A small image colorization model, trained from scratch: widths [64, 128, 192, 256].
Rows from block 4 of a small image colorization model, named by matrix and row number. Rows with one number belong to one channel. Each number is 128 + 32 x the weight over its row's rms, rounded and kept within 0 to 255. All counts start at 0. Numbers have three digits each. After the name is the row's rms in percent of the matrix's.
After each channel's rows are labels from the 100 images, of 14976, where the channel reaches its highest value: "responds to" is what is common among them. Only what is clearly more common there than usual is listed. The data: Sentinel-2 satellite tiles (TerraMesh).
# convs0: first 3x3 conv (model.enc.2.0.convs.0.weight, 192x192x3x3, each kernel summed), inputs 0-191
# convs1: second 3x3 conv (model.enc.2.0.convs.1.weight, 192x192x3x3, transposed, each kernel summed), outputs 0-191

convs0.4 094:099141074170145128173146153076109143111068104125092107175089105143117077105135155146086095143146167105096127124083083158115143157078139125097183080137116156113202120107146093138153165107144095125118206161174150098153148153089135112081130151102068158129144103088137110135118152132138163087119172171101090058202121074125099088046099102133102109132171129107057146120213196110106174068148116096111124121155106128112076115126061126115141116109129120123146122087142170100170158114143086121139115167129161127086117158046119150106141104120148083108137061108112135132165091097087119113
convs1.4 091:137069113140174155135146128147133132134171134076126148154157072097164112222145119083121151142102112091096098138121134091130140138172116132092116128130164121095103141105060132137073108129148129139103109129148177115123127135150085180139076089151119102134148154115083103117156137143047167124125095115109142155063155229139158166161188141104131163100120102101156061083080116131167087116110156113126072131138141138095183131081130152160166108164095088128127115098117110204156100091050119081100200087102089180133141156106134142133124107170115108133118226119148122146160116058163107143
responds to: snow or ice; main land cover: snow or ice

convs0.43 100:073130120105131131102155169130114120097149083170123116167091142132152055091108135103161094112099092116089084095131112099133137139059113159146079211097095101121149119184141163133038120113199108076066157156169116096147084114072105150092109182176097155143127127111172094076114137146150084120095104094109120104210160168108141147125159145077072126086169117094121106151118132155109136167150071125115122101120120141148096149109045130068140152110066132150076080123106145089083169128135129165097110118118109168160165124127135162184119118128111106126125118165076155120197159135172145151
convs1.43 092:148074144128132094084161084128180175103146139111127065138143155131111103097164100086180067132136175203152120157131177133133134185130099109129140097217125182168177162143123087166195120125121077151156097103178198080117140116105058163148133143112151135182113153147145148102114149091124153158140147135166119127083148051144064101139085105118118200125143153163165174137134139109140107147134147111135102144111130113090115134131193074153105131153153159114177135107139113135117101160109086115109174126163075074044105152128173148110088181156150089156159156128076172159113143148109120141
responds to: crops; built area

convs0.44 111:119139120122114152137074133080183142093128115135069073138158093101125157128135100122197083137143163123118151138091122135109127190124156097123126113189143162125110106078171086081123070121199062098093107162181126156137127088156114171059150199128144065134134129147134154096120095148120156108051101161149098146182144103150120120112090092171084049106160114098080122087171123120128109188110116148128110165110170138079150112137099078092095194119121133104136105124095173177165153163104073131111145097174066184093150100168109115128159094105109102107113113124204149137124120148158143117
convs1.44 114:137064177102119056122154160125195147123154134165138121097082099123091126146139128084122066145076163117097131142142110167057141089159139089113137098179095123153127121174098140119139100126110184098047134109150132131160144159085144102141126112113109140191165122130100066133102196091107115158150092128133149123123072133113097131103152181142103164213107113161121138154149129114173093151123128141143195158185122000078165105069138096163102103135107127134106186089150201100102125176090123112143168147110167143150130087113098142103094141127188127143161141125142170137105108127114131147
responds to: clouds; snow or ice

convs0.101 106:131116104140164106143073146129110072105135133114158163095137142115168102158136135102109125111146065130166121071164111095129139106097107120137134114074157171121103161125142157134192081121096177109130170121147159114083126065098130090168153123148102151165137180163104159188085123132167130136084103113087118132113132106111158069124134141114132189065084097127105069177119111180153095140208107092129154103093103163084166167152023154091066111128068170159125095135069153154147092118124104078165061094124114193117169172087138136151110119131137120081162124114143139173133095195103158118
convs1.101 102:135175140111159112181223120146174199122128168125138152055116123137090157151097098075178156163133172176098116119133135095110115150137202151150084191150152095124113053059136154079129117118165158107141140163138148099161127055124092112105171139136124127191140130119107029107132127094181127133127154098094100169160134130181168173086130113176137152128114153092149194108106147096127105117147146190134137129149157139131145094134125093160102108143126124118144145123181122089130190113157055149172174137099139125111156091135150138122151101133133145115073104034145146133131119072162110129
responds to: clouds

convs0.154 106:113079135146140119087157157198124201112093203126106065162176100137109159093159092118129159129084100094149117143115094110097134179106174150125163128164121105171137088125101091161182066200139154076154134112108171087121111106124157099120086119167104106093115049120155073136135159167140100067189101094120102147081133113128099215131087083196149153150118078079125104122139099152124120128135131132113108164086155121089178115133180106132103167134205123140146128109120087173169186146125069124140144128083153117117138161147136143158121137152141089124078166159117175182138148114121120087
convs1.154 106:148135130135151099142096157080130084126101128123159091111147181133164171131100175144129180139149158161097141119167166138181116105147090092141146167152157110145176130229159109124147115120167087112164077119159184128082160114106091151155105147073161062120117141196098150114170123099139182121085183142162147136169121157152146131093172180160118158172064161144117137219115107151128121114116152154230121170104107124135165157191116129167107148125173148149177105157125149069093159143145101129121104053145116118121190113116081111119112139135120139161097147083137176145115083166165096164
responds to: snow or ice; main land cover: snow or ice

convs0.140 098:040186137096163130159176162122114098146143123107209168140161146120118150139053174162087128087166077156115070144084117099081203120118116160103135084075090093114167123109173093125127130106112097144183134126077113126109098111097144141066144078091146155138105093136123157108175101085125091131130139082063108129047148127168096097133089154111141097127220128154140087129076089185105122100150135132143109113128162119124136180170161148134116112111095130163134130079040116093112123115105101125143138171096138088166115095132130093130114153113107150114139145126081094045149156137144160152
convs1.140 099:138222113079145154133148140104150202101119116143144176146132069122149124146091159140062097116156154155123183115163157121094086139128116124151110077157056110176101088157089213086126089131091117128101178097127093158202166125199121129193171071110117088129142141128118107134120114139077182111134146116124126101177106149147097112092133133087139163077121165116132168115125159099072135109109137110122106101160119117096097134054117122166124111116148131128170110068192202165128150180093059113091148142137144132094055135116115123139110160100097125182086120089088149139152129134093145110
responds to: clouds

convs0.74 116:142084172088153115138108107105117097081090151149072132147139126128083092133135106099125130132152111152100193066166093098083082159113157141115043130150120140096092103122134164138158154106161144133147122166145142170094111118151098162097184167141112163095104060112157110170112132056146113133111114138130143090143101093085165138165177129155075155118138155139145141121175140135123114203142060166116158118164165083079131142153164136130104128166195164130079071107084142243101100112158126137105158117153085149128098098163188157195190183109146157151074113130122127112144108150172128163
convs1.74 115:150100175059131103155126146161163144101148153127164135109118146074141101081127115159103097121121159119058136107095089148118092132117132092131152139181144125122160086109111117131120079157073129106147144142039171096194102095110086072120134091148130115193164065152170154095159158092093159111123149080102103125161090187131114078177108124132115150160088176154098125086104186137166150117079132109133204067143116079150124057121120142093133136072145107147124161151151132117146137165058045103128153092131123157129147065089121061113125151141090104117150147144136126090123053112117074124
responds to: clouds

convs0.26 103:149160108156130106077136137092088094167093071067117157100113109177083081115125146213145111173135154150087137118114129166133104124114120098110149100114079126069149054096067115160128093153136128171080148130110040127105066206153109098162075163107108137107155168132125138121173118158155147129132093158127182127117110163180075167122146143154069092163175151154136121116101138162167120149119146114122141105144149064117156171116126171127171147100084097109118107141134183123086117129143153095096161133098143084107122129085082111055143049070112133166160157116090108089136141101059142142
convs1.26 103:175168081098073161155160108172107099087114110132101062084137134150115145123102143057152079154139113079117156069080139096099077153066170137096164115068186075177127112083175118082140108149134127125170120183081167107126114148156134087094131137110116093090148101081107139104067130072124131118125162070129147082098138134116161063155140140139137154064117095060104175141125109089131153104107112118115115144079105151082087149143126166131149127131127099130125157151105147180105142150144188135124082147152099092156103128133127103209116178147108095185153113140158139082147140080131171202
responds to: snow or ice; main land cover: snow or ice

convs0.175 094:080115090178145151083084138155134128152147093125123085127148141162132083151088125144142143159123132181091084092119150115137134136116172092087086156118143128114110163156162162115045114076119102151094187110097089115161138128122056121079146140125109122100109133119096092122108151086109150193116116126140155098121185101114097090113072205090170190182150081149074087095107114092125166181089107136109108068156154202164128174080146083125143093127150138132131121177095102167116099148149183144089156136134137110141132099120048167115170154114097113127169136071203121078137156091135069139
convs1.175 080:113174112160165116140094098089089179127053187103108122115130122128145089112129170080124153149099149134123127127134137142087153112173180131114188090190119147103100151143142134158166146078182130145069111158111094074086088150086072054200156133099139130127142082157155190095106086192164140133146114147071124176127095101163107128144168079104152076101154141111182196110150115092170142103128088106159132089104127113145122058151102159076190119160144083114140105133166100149170132104182123146138098091119101138149145153092122143100094209142151096107117161108096126146111160184132119097
responds to: clouds; snow or ice

convs0.14 101:141199153154065099137129141103126174099106188169127135120126133135120105057151119166122125164137126143094126178174108127118082106131159100124064097163120091077135151148147115113131119118105141134143155152128165141125142215123091078041117176140118194117163107099109118106133114165185151101088120084095085058078119137137162128130113086160165119175135154145220123146132174064163133101140137164141154117139105138092111182100122144096092106132121115146141124188105105074107166109152123157106132114103150104132178045168105099122131234128160135181081141094143120146118137154069092126
convs1.14 089:146195119193208170161124082107179166114125181114107183124153142097150134147067109182100149153168152120134091085143113136165148167151114137197096076084118097127083086122099081127156114110113081147122130128121139094160111131103136118203145168151094116097101142092162140125138141119160129046158124099131123162130141115049094092167074113168185149117083127089175159112116098139134109128127112184146126201194157131157135176127120133111157143074124119124101148184120082172167143127157122143134104112097089176109154115077109134146112181172087113127127109167178133074142146105179141070
responds to: snow or ice; main land cover: snow or ice

convs0.7 086:082119147149182127178143114143083135090065081118129103127102101088063111103125113095123101157142063063179097157120157141078102124107102173155216115132139114129113107116100097091115144109096129118154143173142101087108117133103093116126141087137126154166111201177109121101053134123110161119123096139109159118165053078049167118127104173115122066088094114100120171119122074123130102099104094137124130125165146116180124213133133095122129132102181149107115103112160159154103146092115094084089121154157163144043093106118165083151160068149159120117162156093175104112153105117158130196
convs1.7 094:119099108118068104121098125140142153138210098166088145140114119152147114193163090166092162175137139167039114060063070129105110085103186090082106117120111095148110107160168132091111095116119088109135173105131146100114120136099079112089095155145051094189115134087150113094100125137171158134068144144171073081082143188137115117123152146135071179122097123109182137148128202127103098128161107134139181103129128117127110079139136146071166148100085088141186195102134148094081166169083117135119131102104113131150146073137118085166121162131152143105139118157098119077164097147141143132
responds to: clouds

convs0.133 106:164150182193115131119125132111138132103146105206112073170088114129099097127152137122070088183131099150117153161110144116108163071134096154125109146095148113157156089142141057130122105127180083156099085138190091114112146155136147181045118092147108161162192143087171181087081104089110098163101114178218101116128151094144148142112049137123123092143062115136140132108161093128099186143135137128120168169128159099012096104130172071105124115152144096143072076130105076107149081146110137118175091106130100120082141127146134101130117119126125132162133128131135112128122117192119153135
convs1.133 106:141105117130143116161136134153145085119154140171127119084134159085098108106132097143141127090143150162090128073166129100059126091123143052170167157091195162091078068131145138150121115121111159061126121148186163168152128238034156146157149161155132114117100115143068077145138126120142176147111169089154138119136118132108141166150118104127129100144149146126096109150122161153155102152078152131146099127230057064131126129140153145151175104169121130163093143124143103052122130147125114128106113104143145122153095137112086173162148096083110117079076181089105124157104140124060096057
responds to: flooded vegetation

convs0.3 104:136088180145115115102136130126084111131145206188133131064112120142181145152191166079160143098139144134114110157179163107151172087149141066099148094102125100110174121125147092132101125131168169217105165128138150097146101218134128094133143160119114077109095145138145130097147137142184141132140074105079134139089111127088140112134044122123138174105129156117216117099127156124144170067148120080139118110081156169150133098076074121083087122089138128119171117190156088138096154129105141099133141127163074136145206162167121162100160077107171121149165146153158165159123103129182113164
convs1.3 092:081090102119191073111101101112138114119080104135117171143168077137179133146110095089122163147133110119093150190142102148137116102125174098165117118094129097135077108049113160110114118098161159153175150161132175137062086130092129111108117126108095117169140195166158136088107163204125132081126131092103171108164154134129153079121254104125179121171115180107189102113135145112111081182137116137123152117102139123117129085147144176128134171126144112126069109148067107157126131194158143088055135088116114163123193130120130156069106147132136169122165116159105116074185129111157134099
responds to: snow or ice; main land cover: snow or ice

convs0.137 100:141105172121098121129066152149131185135117119097100146091131122136130176132091064138147109120134140081162199099103124149100191162144098116129185120147177157171122168089113124124084129123095097119109122134099105114155089097218157116202115103125147170160131163171139117143125094142139162145114048163165131140147128092126216095160137136118089097178136109146088168182097127146135109116185092158128098146181098092123143062154149078113142121106137108131135081088086099112186152058046105151121167113131145169164081119119171077149108161120114140108099156207141171157123127133114164168
convs1.137 105:165145072098138106095150136118120079168156092154095080081115082131137165152135054138150147172112167102157131178134134109188071121145169111102180137168123119112139204168119107130130087222169155151171160094136087171140177152201095118115110115176142172101070109171203154098143151123087086130164136103101148103142139138110115108127136141172079093142105110130089070125090144103129123120114136126189126089097120183125101112147116090166127133167094167123182167152125052143160149130119131118174107145142081076097107118132103079096106189156099080180165148108143123108093131127127172096
responds to: snow or ice; main land cover: snow or ice

convs0.50 111:099154131224117129090109174179114124159093182210070167159153076110127147071108122096084166192120130172125143097135066103141115134150096137159157129146128127086190104110104126113122113114167096109118087101122123146139090208118112103127120131165135143176174094163111215051112186096083065117093088132073069093071111115096104130108105195111117177143106132115125162102109157119079149155148115077097141159069107111099125135120124098134181086113140137106106082165135110066139184141142120116151108136099087139166158157138076125094112140143132129113137153162119137116153143136144132078
convs1.50 105:113103162207145103126084123147110126092123036121124116113126128184164172187147101157101159099146166106143139089121172119080152130171078129141114157134108115076106145163180093085124083161141109135151135122160100127113147150111169160136138118148166152126144133119168025107082105104141161141137175129150137092192142081127084124121130128154150124081194062118104118187135154149098134118190164144149120148189156106171124071114120148037122171095138146136115126105139143120120134127124186137097066066161197116104081137115102146135149166141076120057182105121126155116088100113129082169
responds to: snow or ice; main land cover: snow or ice

convs0.97 093:176093109165154110120070075154100122095094172109139166070090101125139083131135086082165099055140146087119125103114089103118106134113106157099100107134097064121105125134154142171120160098125132123152195110070079112127117172124100139108121133092124036079085158103131071148124096143112168121103108176098088135113104111132141090170181101115111168131228167144180071111131146094096109103084121082060118070096132123149133070145078115138120090120097127124087096148158069119133133142123102134123130151106081118069172064107160167141114108134141122091093131136172104138101067145134060113
convs1.97 089:125098169065200154145095181143169110107098098065094089118154080158120147123115163147078209187093137081148095148142155116191086107157157140140134108101117204145128128109076137126135189145142114163131156115107235138118113138093203154108122125122150138167136128119131126121100157120119122099074138104136167169150136150083092171067141123118160175142128159103114125146148122155144121144136130113073092160145137175166133147129101060145137154148079133137134094082139134182211175109169098131150132121153150206146156137179104141079102125128155087074152103175153092131149114087138154083
responds to: built area; crops; main land cover: crops

convs0.99 108:148117180105138161133104106134110147124148076118151141112127066152102146115130114149108123184130164103126160120150115119154134173136139095126163157182140099173137118111154089188141151079100110141137103167146173118100121107139163192120171098155109108099128166097124160086105122157151116159132094121121123119163126154128142071114092105111146089210099078073190131125156144126139127133161127142113152154103083038105073167165143104152156099126210119152137102252161091167180165075099099117137196130076116174149123127133215215190103093128099158166137115115129117125126127137107098109
convs1.99 108:096126149139121077129171150113171107138158173164150130118184158101098092132117167115196141112123134152106167169159129098149142177138119150084106117192165127114166150098076168138164164135075145136169085106146108179077102179164160155113125226120185117121146103108119100154168149122092108111131144084113153158097164099093154153136131075159103127061127163110171107163121105106111120124085107183141151112141134150183136128169155125065080120195137119063113086159069103134101075125140139118121151125161202075118105161136173058121129137143091148193093118085118086133164132081119173091
responds to: snow or ice; main land cover: snow or ice

convs0.167 102:116180100193120093112123146130097121096207104136048166083105162074128092145107115192061089097102097115130064108082132135149134155099166120112140157081152121053097160166175131090094104121156172143125090089121067077071141122124129128113127090069105062138151111145167110151191144122121203127101093103068120123109136130117110159138181104115160079155118134115129070128109124100178100174160168150112087098166166151090168187128117098115130170119133130139117092142084158130107104075145120161137125177124163180144136083099142128105081151115136143107123118181101107182165103115149134164
convs1.167 104:110243094118154098171131104107148183107081163148155155119118069154106156100184178131130146155119116132172131148135130139061127132140121108176075092127097127110090096122128141103146131133089163101127110164148155135176150121114134168167150148155138157016109115118098181083117135044158037118106164172159159156112105134153117070126111092141089182125163108123137165109132135172169189077143107125075135158141118112186126118100136125112150078134136149123112140112163109141138130153088147174109168186063078115124149093121113113173155124141102090113146173118122187088129068169088135129
responds to: clouds

convs0.30 101:065187104154044158137126126129126123158142114117154126163035091153140104135145126020123142149100145178136145172114104109115115122095108217145098111105086126099166139140110118102139107084105148123113083097133121087137159116096109126111112171112147144140138170113113162139104167155146156108121171122044189066156079104094101142061139176038157173105110152104124106128137117122092173093165119139093104105087086177187086166137101125088122108131105091143069153116063139151148153120155133166122112150111113111156138152106075192132119074150108083114065137091140128146137104124164124112
convs1.30 103:174118113113168083089152118164150111083129141075110165106159185063134148180128100172202147089145146169094090183139113170117117108152114142086164136127157110153117151089142111182185083106155097136162168189107204147113154102129145134126116140125161133121080190161158053089116079126112107121141125088145103166107121186160124154132133078138134124138128074144127127140138099164168163101139110128130126147146210189104126155141137145121173096184134164163142058164196126098084156141123113143088161086103068112079084176153113145126169104122113138125171106081189148179092126123152098142
responds to: built area; crops; main land cover: crops

convs0.138 086:092154188195133101105113107117136117119144176124137078113173088164152083129120154066149125210081107148093154100122130121123083078157170083167127153098110172094177107118067117130109127101145065069086122105158109141121140176116114153167129084126142105161134118081157138118162161136146130126108130107142135085089122112146061136100167147108114099077166101088137076121166142099177100088150190127148099093144187142134065184111154116096122109149099159155073115085160128200139076084167159119160085102128139135151092127114125147089172133065142067095079167112088134189113122151163120087
convs1.138 083:126167159187167205152107107166160095088100115159167184087128139103083139199105096158056112185105157075175107172116120141134104099112119191142049163077158170110044090176161107158125085179141175189098141070151154127147139139125142096092150137140117159110094115149093106071076133129078079097121154139130059107151141100139152167170098181111144109150151107135117111131102181148132149157179072144116128114096140140086147149117104149181077134145118107179122120115122134128124137119056147113130141148123113103140167115146140126139167101126165185104152131101161115158137122151157083183
responds to: clouds

convs0.128 094:129145105165055145146134094089107103136114110068101076147051074133119099125128182089087155151108107165086158113095112147120139175102137192127059120151111110169116099105117145127147121152141143122148162115101064101112084080093124158122138103150124112141153075153101126114109115118120113094106079084121151063168115087129117100107101135093113160104251105123097119154123116155155122148138128113109113071162085093152135134156168112069152163087195163124166080086080128118100125111077127090125103141102092117144085195123138149110128171157176107223116162095137125161109171118089097070
convs1.128 091:122164207149161106102148155192111138129140126180152137101112178134177106079128138079147075124130099140119142061122109087178058107121097113087091182079126135157070122155159108108101080071142130151108125123104130086151136121106130087118144102099086086163124136155089093156126103155143103193165134156084132135116104165126082114127138186111139140153110157124061138148134135064168140116084117122132066130111164161117126097097064117190161102152079157154142161102169161130125145149094079125125145074093149164167067066093061131144142091099059070148157112099128086107100144093126108175
responds to: snow or ice; clouds

convs0.126 101:086167160152137155101142194220131107085142095110139156142196153105124174118137178149124153126182110142149138137127116150148170192177120107114145154171093133194123177102204155104111118113189110119187103176143142092123108084169096138118130087129107134126143074160124152139050127092155107143185186134117154050105151138173115070144078097116166126069111133136122114151132136143168122118166122116143098105136080142137158114147130092103159081143080144114138149102158158077079192077067179056150125115163137113132110111146120120113108078117120143122190138173130182114114140176137138164
convs1.126 103:142112128128064101154146150153176137177132134147132136159074115150133151112131144131194101128123120105157109156169099163088159100097167127110129179104162127107073087129076173096152089124090137079162125116108148126097155134077139069125100130103131130175095143111103160157168081205160175159135080069191096063155106112129103107139136168083162102101138095151139133128097070095050136096129152092155085118124123102068134119111089084121112142078086126119049116197097170140160088138101120123106098155112174099096136133079085078149171118076146147141123154056101155150181114141097180107
responds to: snow or ice; main land cover: snow or ice

convs0.1 112:147160170102065094104106128131108108138116135043139107103133091093120169086154123156163143059100103169117147128090087138156188140147102080098110133135146153129194104118098184131120098113141132111102162079083101085118126059143127117125126101102144106116135100146094080119142106192091113117125037105098092111064172117149153131099105140137130177110183116126119061194125129129099077161151118132162088121151158088098145154114128166149233129114134103102140162114148150148191072142120057121083134103099102126112076124092125100121119204054133133121144176124094122157153162097136136079
convs1.1 109:176255103165111114120100144122101082124153123098132122106181174150138106114115169090125108168101144188132111142106172095163098163141153147076138139101121144124148187170109110110109109112156144117146138099138062138118183104137170134113176166096179116112065080100092136172123157122132108147122134114077132132209120156128117057151093075119114152164139139080085157123186124130102072155149117134141104155154142162097134220180097108132136146126175087183173109129118116152145122123122112086143116145120090079150105116137118140163135148150118084123134019108189133124131178106137155115
responds to: snow or ice; main land cover: snow or ice

convs0.139 095:155134134134104112117105137126126102108149101172165160139045119114134067145167129136158157126150139124135087152086116151074136106143106145160092129079081137035103086102119118078104135082133120161132117138173105133154135255112114128074099153113111104144155102163152132101149129078143132110136173135139120106068120133113083221111141111111112091090131144126107138122056153168125197150095134166148136126149095096189072219068122098124138098093106122163104091134107100151071058138132135103121119139066100113116129103096068158164078146153109130110159190144129131096169080144111132125
convs1.139 093:131160115139097127130103096145145121094129106200116105118207171096144151133068104106170122089178079135109103157165126095121077114172120074109131135091161108075142142163150141122167087092084093090125127178106149052134145160094103112174123149164107095043141120128177146078170197130114157116135125077127161171169152173130173164152093112077128114144117129090137114120174088134178138113103111125145107188145128102134170116227140107102157109123190074068151131186166144058130126125099170125120115111144146142122097119091076123075159124109096091093180154135123105123096125141148175157
responds to: flooded vegetation