A small image colorization model, trained from scratch: 40-pixel images, 145000 training examples.
Rows from block 11 of a small image colorization model, named by matrix and row number. Rows with one number belong to one channel. Each number is 128 + 32 x the weight over its row's rms, rounded and kept within 0 to 255. All counts start at 0. Numbers have three digits each.
After each channel's rows are labels from the 100 images, of 14976, where the channel reaches its highest value: "responds to" is what is common among them. Only what is clearly more common there than usual is listed. The data: Sentinel-2 satellite tiles (TerraMesh). In brackets: how many of the 100.
# convs0: first 3x3 conv (model.decb.0.1.convs.0.weight, 192x192x3x3, each kernel summed), inputs 0-95
# convs1: second 3x3 conv (model.decb.0.1.convs.1.weight, 192x192x3x3, transposed, each kernel summed), outputs 0-95

convs0.61:118113098048120121057143148156115134145095164064077187100112151137087135150100188108147124103177063116149132076156162083111133091172117117124161072123130081135085111127169096103202131140137095112093079099130104127097105118151146104114102184144111157092135045146177121113134137111170199164
convs1.61:134122109151092109211160145154121107122121100178134105138102114139102118119134096105104134230101143174082074148137156139125089130121131148132116131102125153127177143126133140127105079076144173219142079152195195150139131142080125143145127072100154113128080177145085138104106138134066102206
responds to: clouds (72); main land cover: trees (54)

convs0.27:132171098142136101124135138148162146137171099123108071088119108226160168121138102089070128136156088099133119103165096136172141151121138139157115166102112085113094114108096073048079118146114147182132136100093098067159089170136144126182134101149071175181157162111087079144091184151103075137
convs1.27:114081142110093097109130123131102124105104124116147119163171129083139146158106096170139104084071161180126139157112173163123089163174132141150138141140146111148167156110130185159135096100149184094149124140116101148104147121111075116117117210146214084122124080138150166144116093070200136138
responds to: snow or ice (93); main land cover: snow or ice (91)

convs0.160:148131111106093128088145127113067086128091137099153141067158134128134115072115140125068104174168128114107136166084164065106096089162118123054169066087142147097122112129107077131125129168149082120092131053107171180124107105079244141213152073163096119139136080117132124113113179114133163171
convs1.160:106135142138130066149132154163170153135176170110082163149099145173104093105159113163172179139108094124189106096114137185186130101071178117134114129145095155161141128100116169142197137147079164179088127078155068096109110177189213161152133090107077144106203186183126143114123150116150169120
responds to: main land cover: water (52)

convs0.112:096139186137089098110059157171213125144100089081108170159170097159142115144088197098108077133112109079157132129157144130159145051121116160118126123148099126120021175072148135145113146088127164085130206106089118121058153107103084124147144110149086114148145122106127133125151159113118113137
convs1.112:143109094092143221108100115107096150122156104214131096124118137096080109138128022111112099121185127151125135140109142074134117190140121074116098109141143144140245128154149167115165116163123121158138091165145111171122128156158158091135121155139145146166114154176178096132114096133096149146
responds to: snow or ice (93); main land cover: snow or ice (90)

convs0.56:145092109111142183188113120140107147124080096143130160139120108100143123091082128110094097125109135192169141144159073153092140144153131111132141108142097117152146187079141113164151066156150091100120171184103094154131135158101083097144104098192085104129136163093140141094191162105115077144
convs1.56:112151132170144145116109088090162192110111147128110105133111132124077086139100132108134108123123065138130124147096178153129183134125091072099147178071069128121131101150097139095122149101127059103124162087113171135133098112101093074125103164113142143089154075152093123153110053094142142128
responds to: snow or ice (42); main land cover: snow or ice (41)

convs0.23:110155118131104136142103154151038135155150102085129227142162100125167127115147173130123170148126109124196099122144107145158123082086072175128177079142129162174136107176107074131210133110137136156120076121106127105126094166117141124095130173139151124154102134205130171104155129104075148111
convs1.23:129116154154122106201107113163170157110122091148119088096081133111061105111119126068145106085117111084083150113091146102121116122170164117104091121168086151130144175085082167133079121153149112067083075142104121107118089079107099117164131059144076124128161118060101045087079151081152124179
responds to: clouds (74); main land cover: trees (70)

convs0.20:128135211117126107121140073173130115097092115122146067118138159154129113084127210125136121163140134154092126112122137155182116058125115113112121141152112110149107120092167138139138142072132110131153180124077091116110101141111125129178091123122103115132152158104127133207102099121112148123
convs1.20:146095021107131154065122152118127170200188186139101156108107145114167130132113033151134123135175121107206151146116151135069125170102108147173117136083144152123145080146111130128148073174114140143171068157123129129162178141178136150072129094154182158131139086121132078080114164129125133139
responds to: snow or ice (94); main land cover: snow or ice (91)

convs0.68:143108204156104179155214116117193061135138087100189206155089119094094117124131136142153173142098135120120141105104135123182129114107125103138125109137132156167177143095109123137088108164109126161170114126095170153102166084179106149136085081116083098121078118135126143183093190130147113084
convs1.68:170103106133128149069088127163052179113140132179117049100146171161156191091175125128074143104142095144170089145130131111107139074128159112093104129094132179091125102144133098092152150107112111059086091114115118124144079170104121030176140123190157148070180122109119102093128072087120136135
responds to: snow or ice (93); main land cover: snow or ice (91)

convs0.86:075165134092125181173148139110102090080135087124136138108126140085129064073102197116179115095112129098169139128070105090127133123094083136113104112157195165141090121123111112105118157142120124126103131114089127150094095128083160156167131110118174110159113171171104123138127108133095075128
convs1.86:144118079106148064082119181143154125178110121103131185112168107101099136110137110086161138144091154112086135082085148102146115115106120111144150104136151136126188131159135151130126097143121119098120141125085056122180161109138093080126072116130042167075123165070110120122116145095147123097
responds to: snow or ice (94); main land cover: snow or ice (91)

convs0.129:159086108110136151092157096083092139146122132130141139077086084068172122079135096157073186145063167128141098097113137111102184107172112152058141099140134173106084122096046073082145095188139099111114203137126112145106150113160233080135055133163140064138170131116127138107121148112123119208
convs1.129:094171124156158091176121146185101177120127155138138112167139154114146110115206198139164125134107104119157131199151136122125133122076104126110151147162097043203087099125136148166141147141125124037106140101144133177155093158112111112152185076097109141080135138114145108132148124082123132129
responds to: main land cover: water (48)

convs0.191:129102145092114102155139141143075110162135072159129136113126139152121192135145087145164159133160086073140090124166079112134162152141105106117116145076169169127171158131176188104121130154150057097130135128056142070117145171163123141137105108133101181088101129095181125103132150137073082106
convs1.191:137133133148132191093080118158148107143098156097164095153113189093131131097117143129093136174096157173121140154129188112081104171119154099183157092147122100096098116068130086166100129085136154154135089138102125117105145078127096044101176191138154120190141089160059151165153115124103155114
responds to: snow or ice (94); main land cover: snow or ice (92)

convs0.109:118138124142113175173085073106092145107151073103177104118132144078142119121063167105189120139110108111112129161159074086149152087126046101101140053120097082058056127126139106165147164100147159105135095146131104128168130145094133087248139130142109163113143091147104120076173150085125120109
convs1.109:117118140173172141171085202122115123138107141119127186181131130120098164148141105140111127161112138082143135097168133095122092184130133114171122205142134154146163116156126154094106151160101123176124101111135123048144096059128120200140138124132107113114153150139124082143105116093123121118
responds to: main land cover: water (33)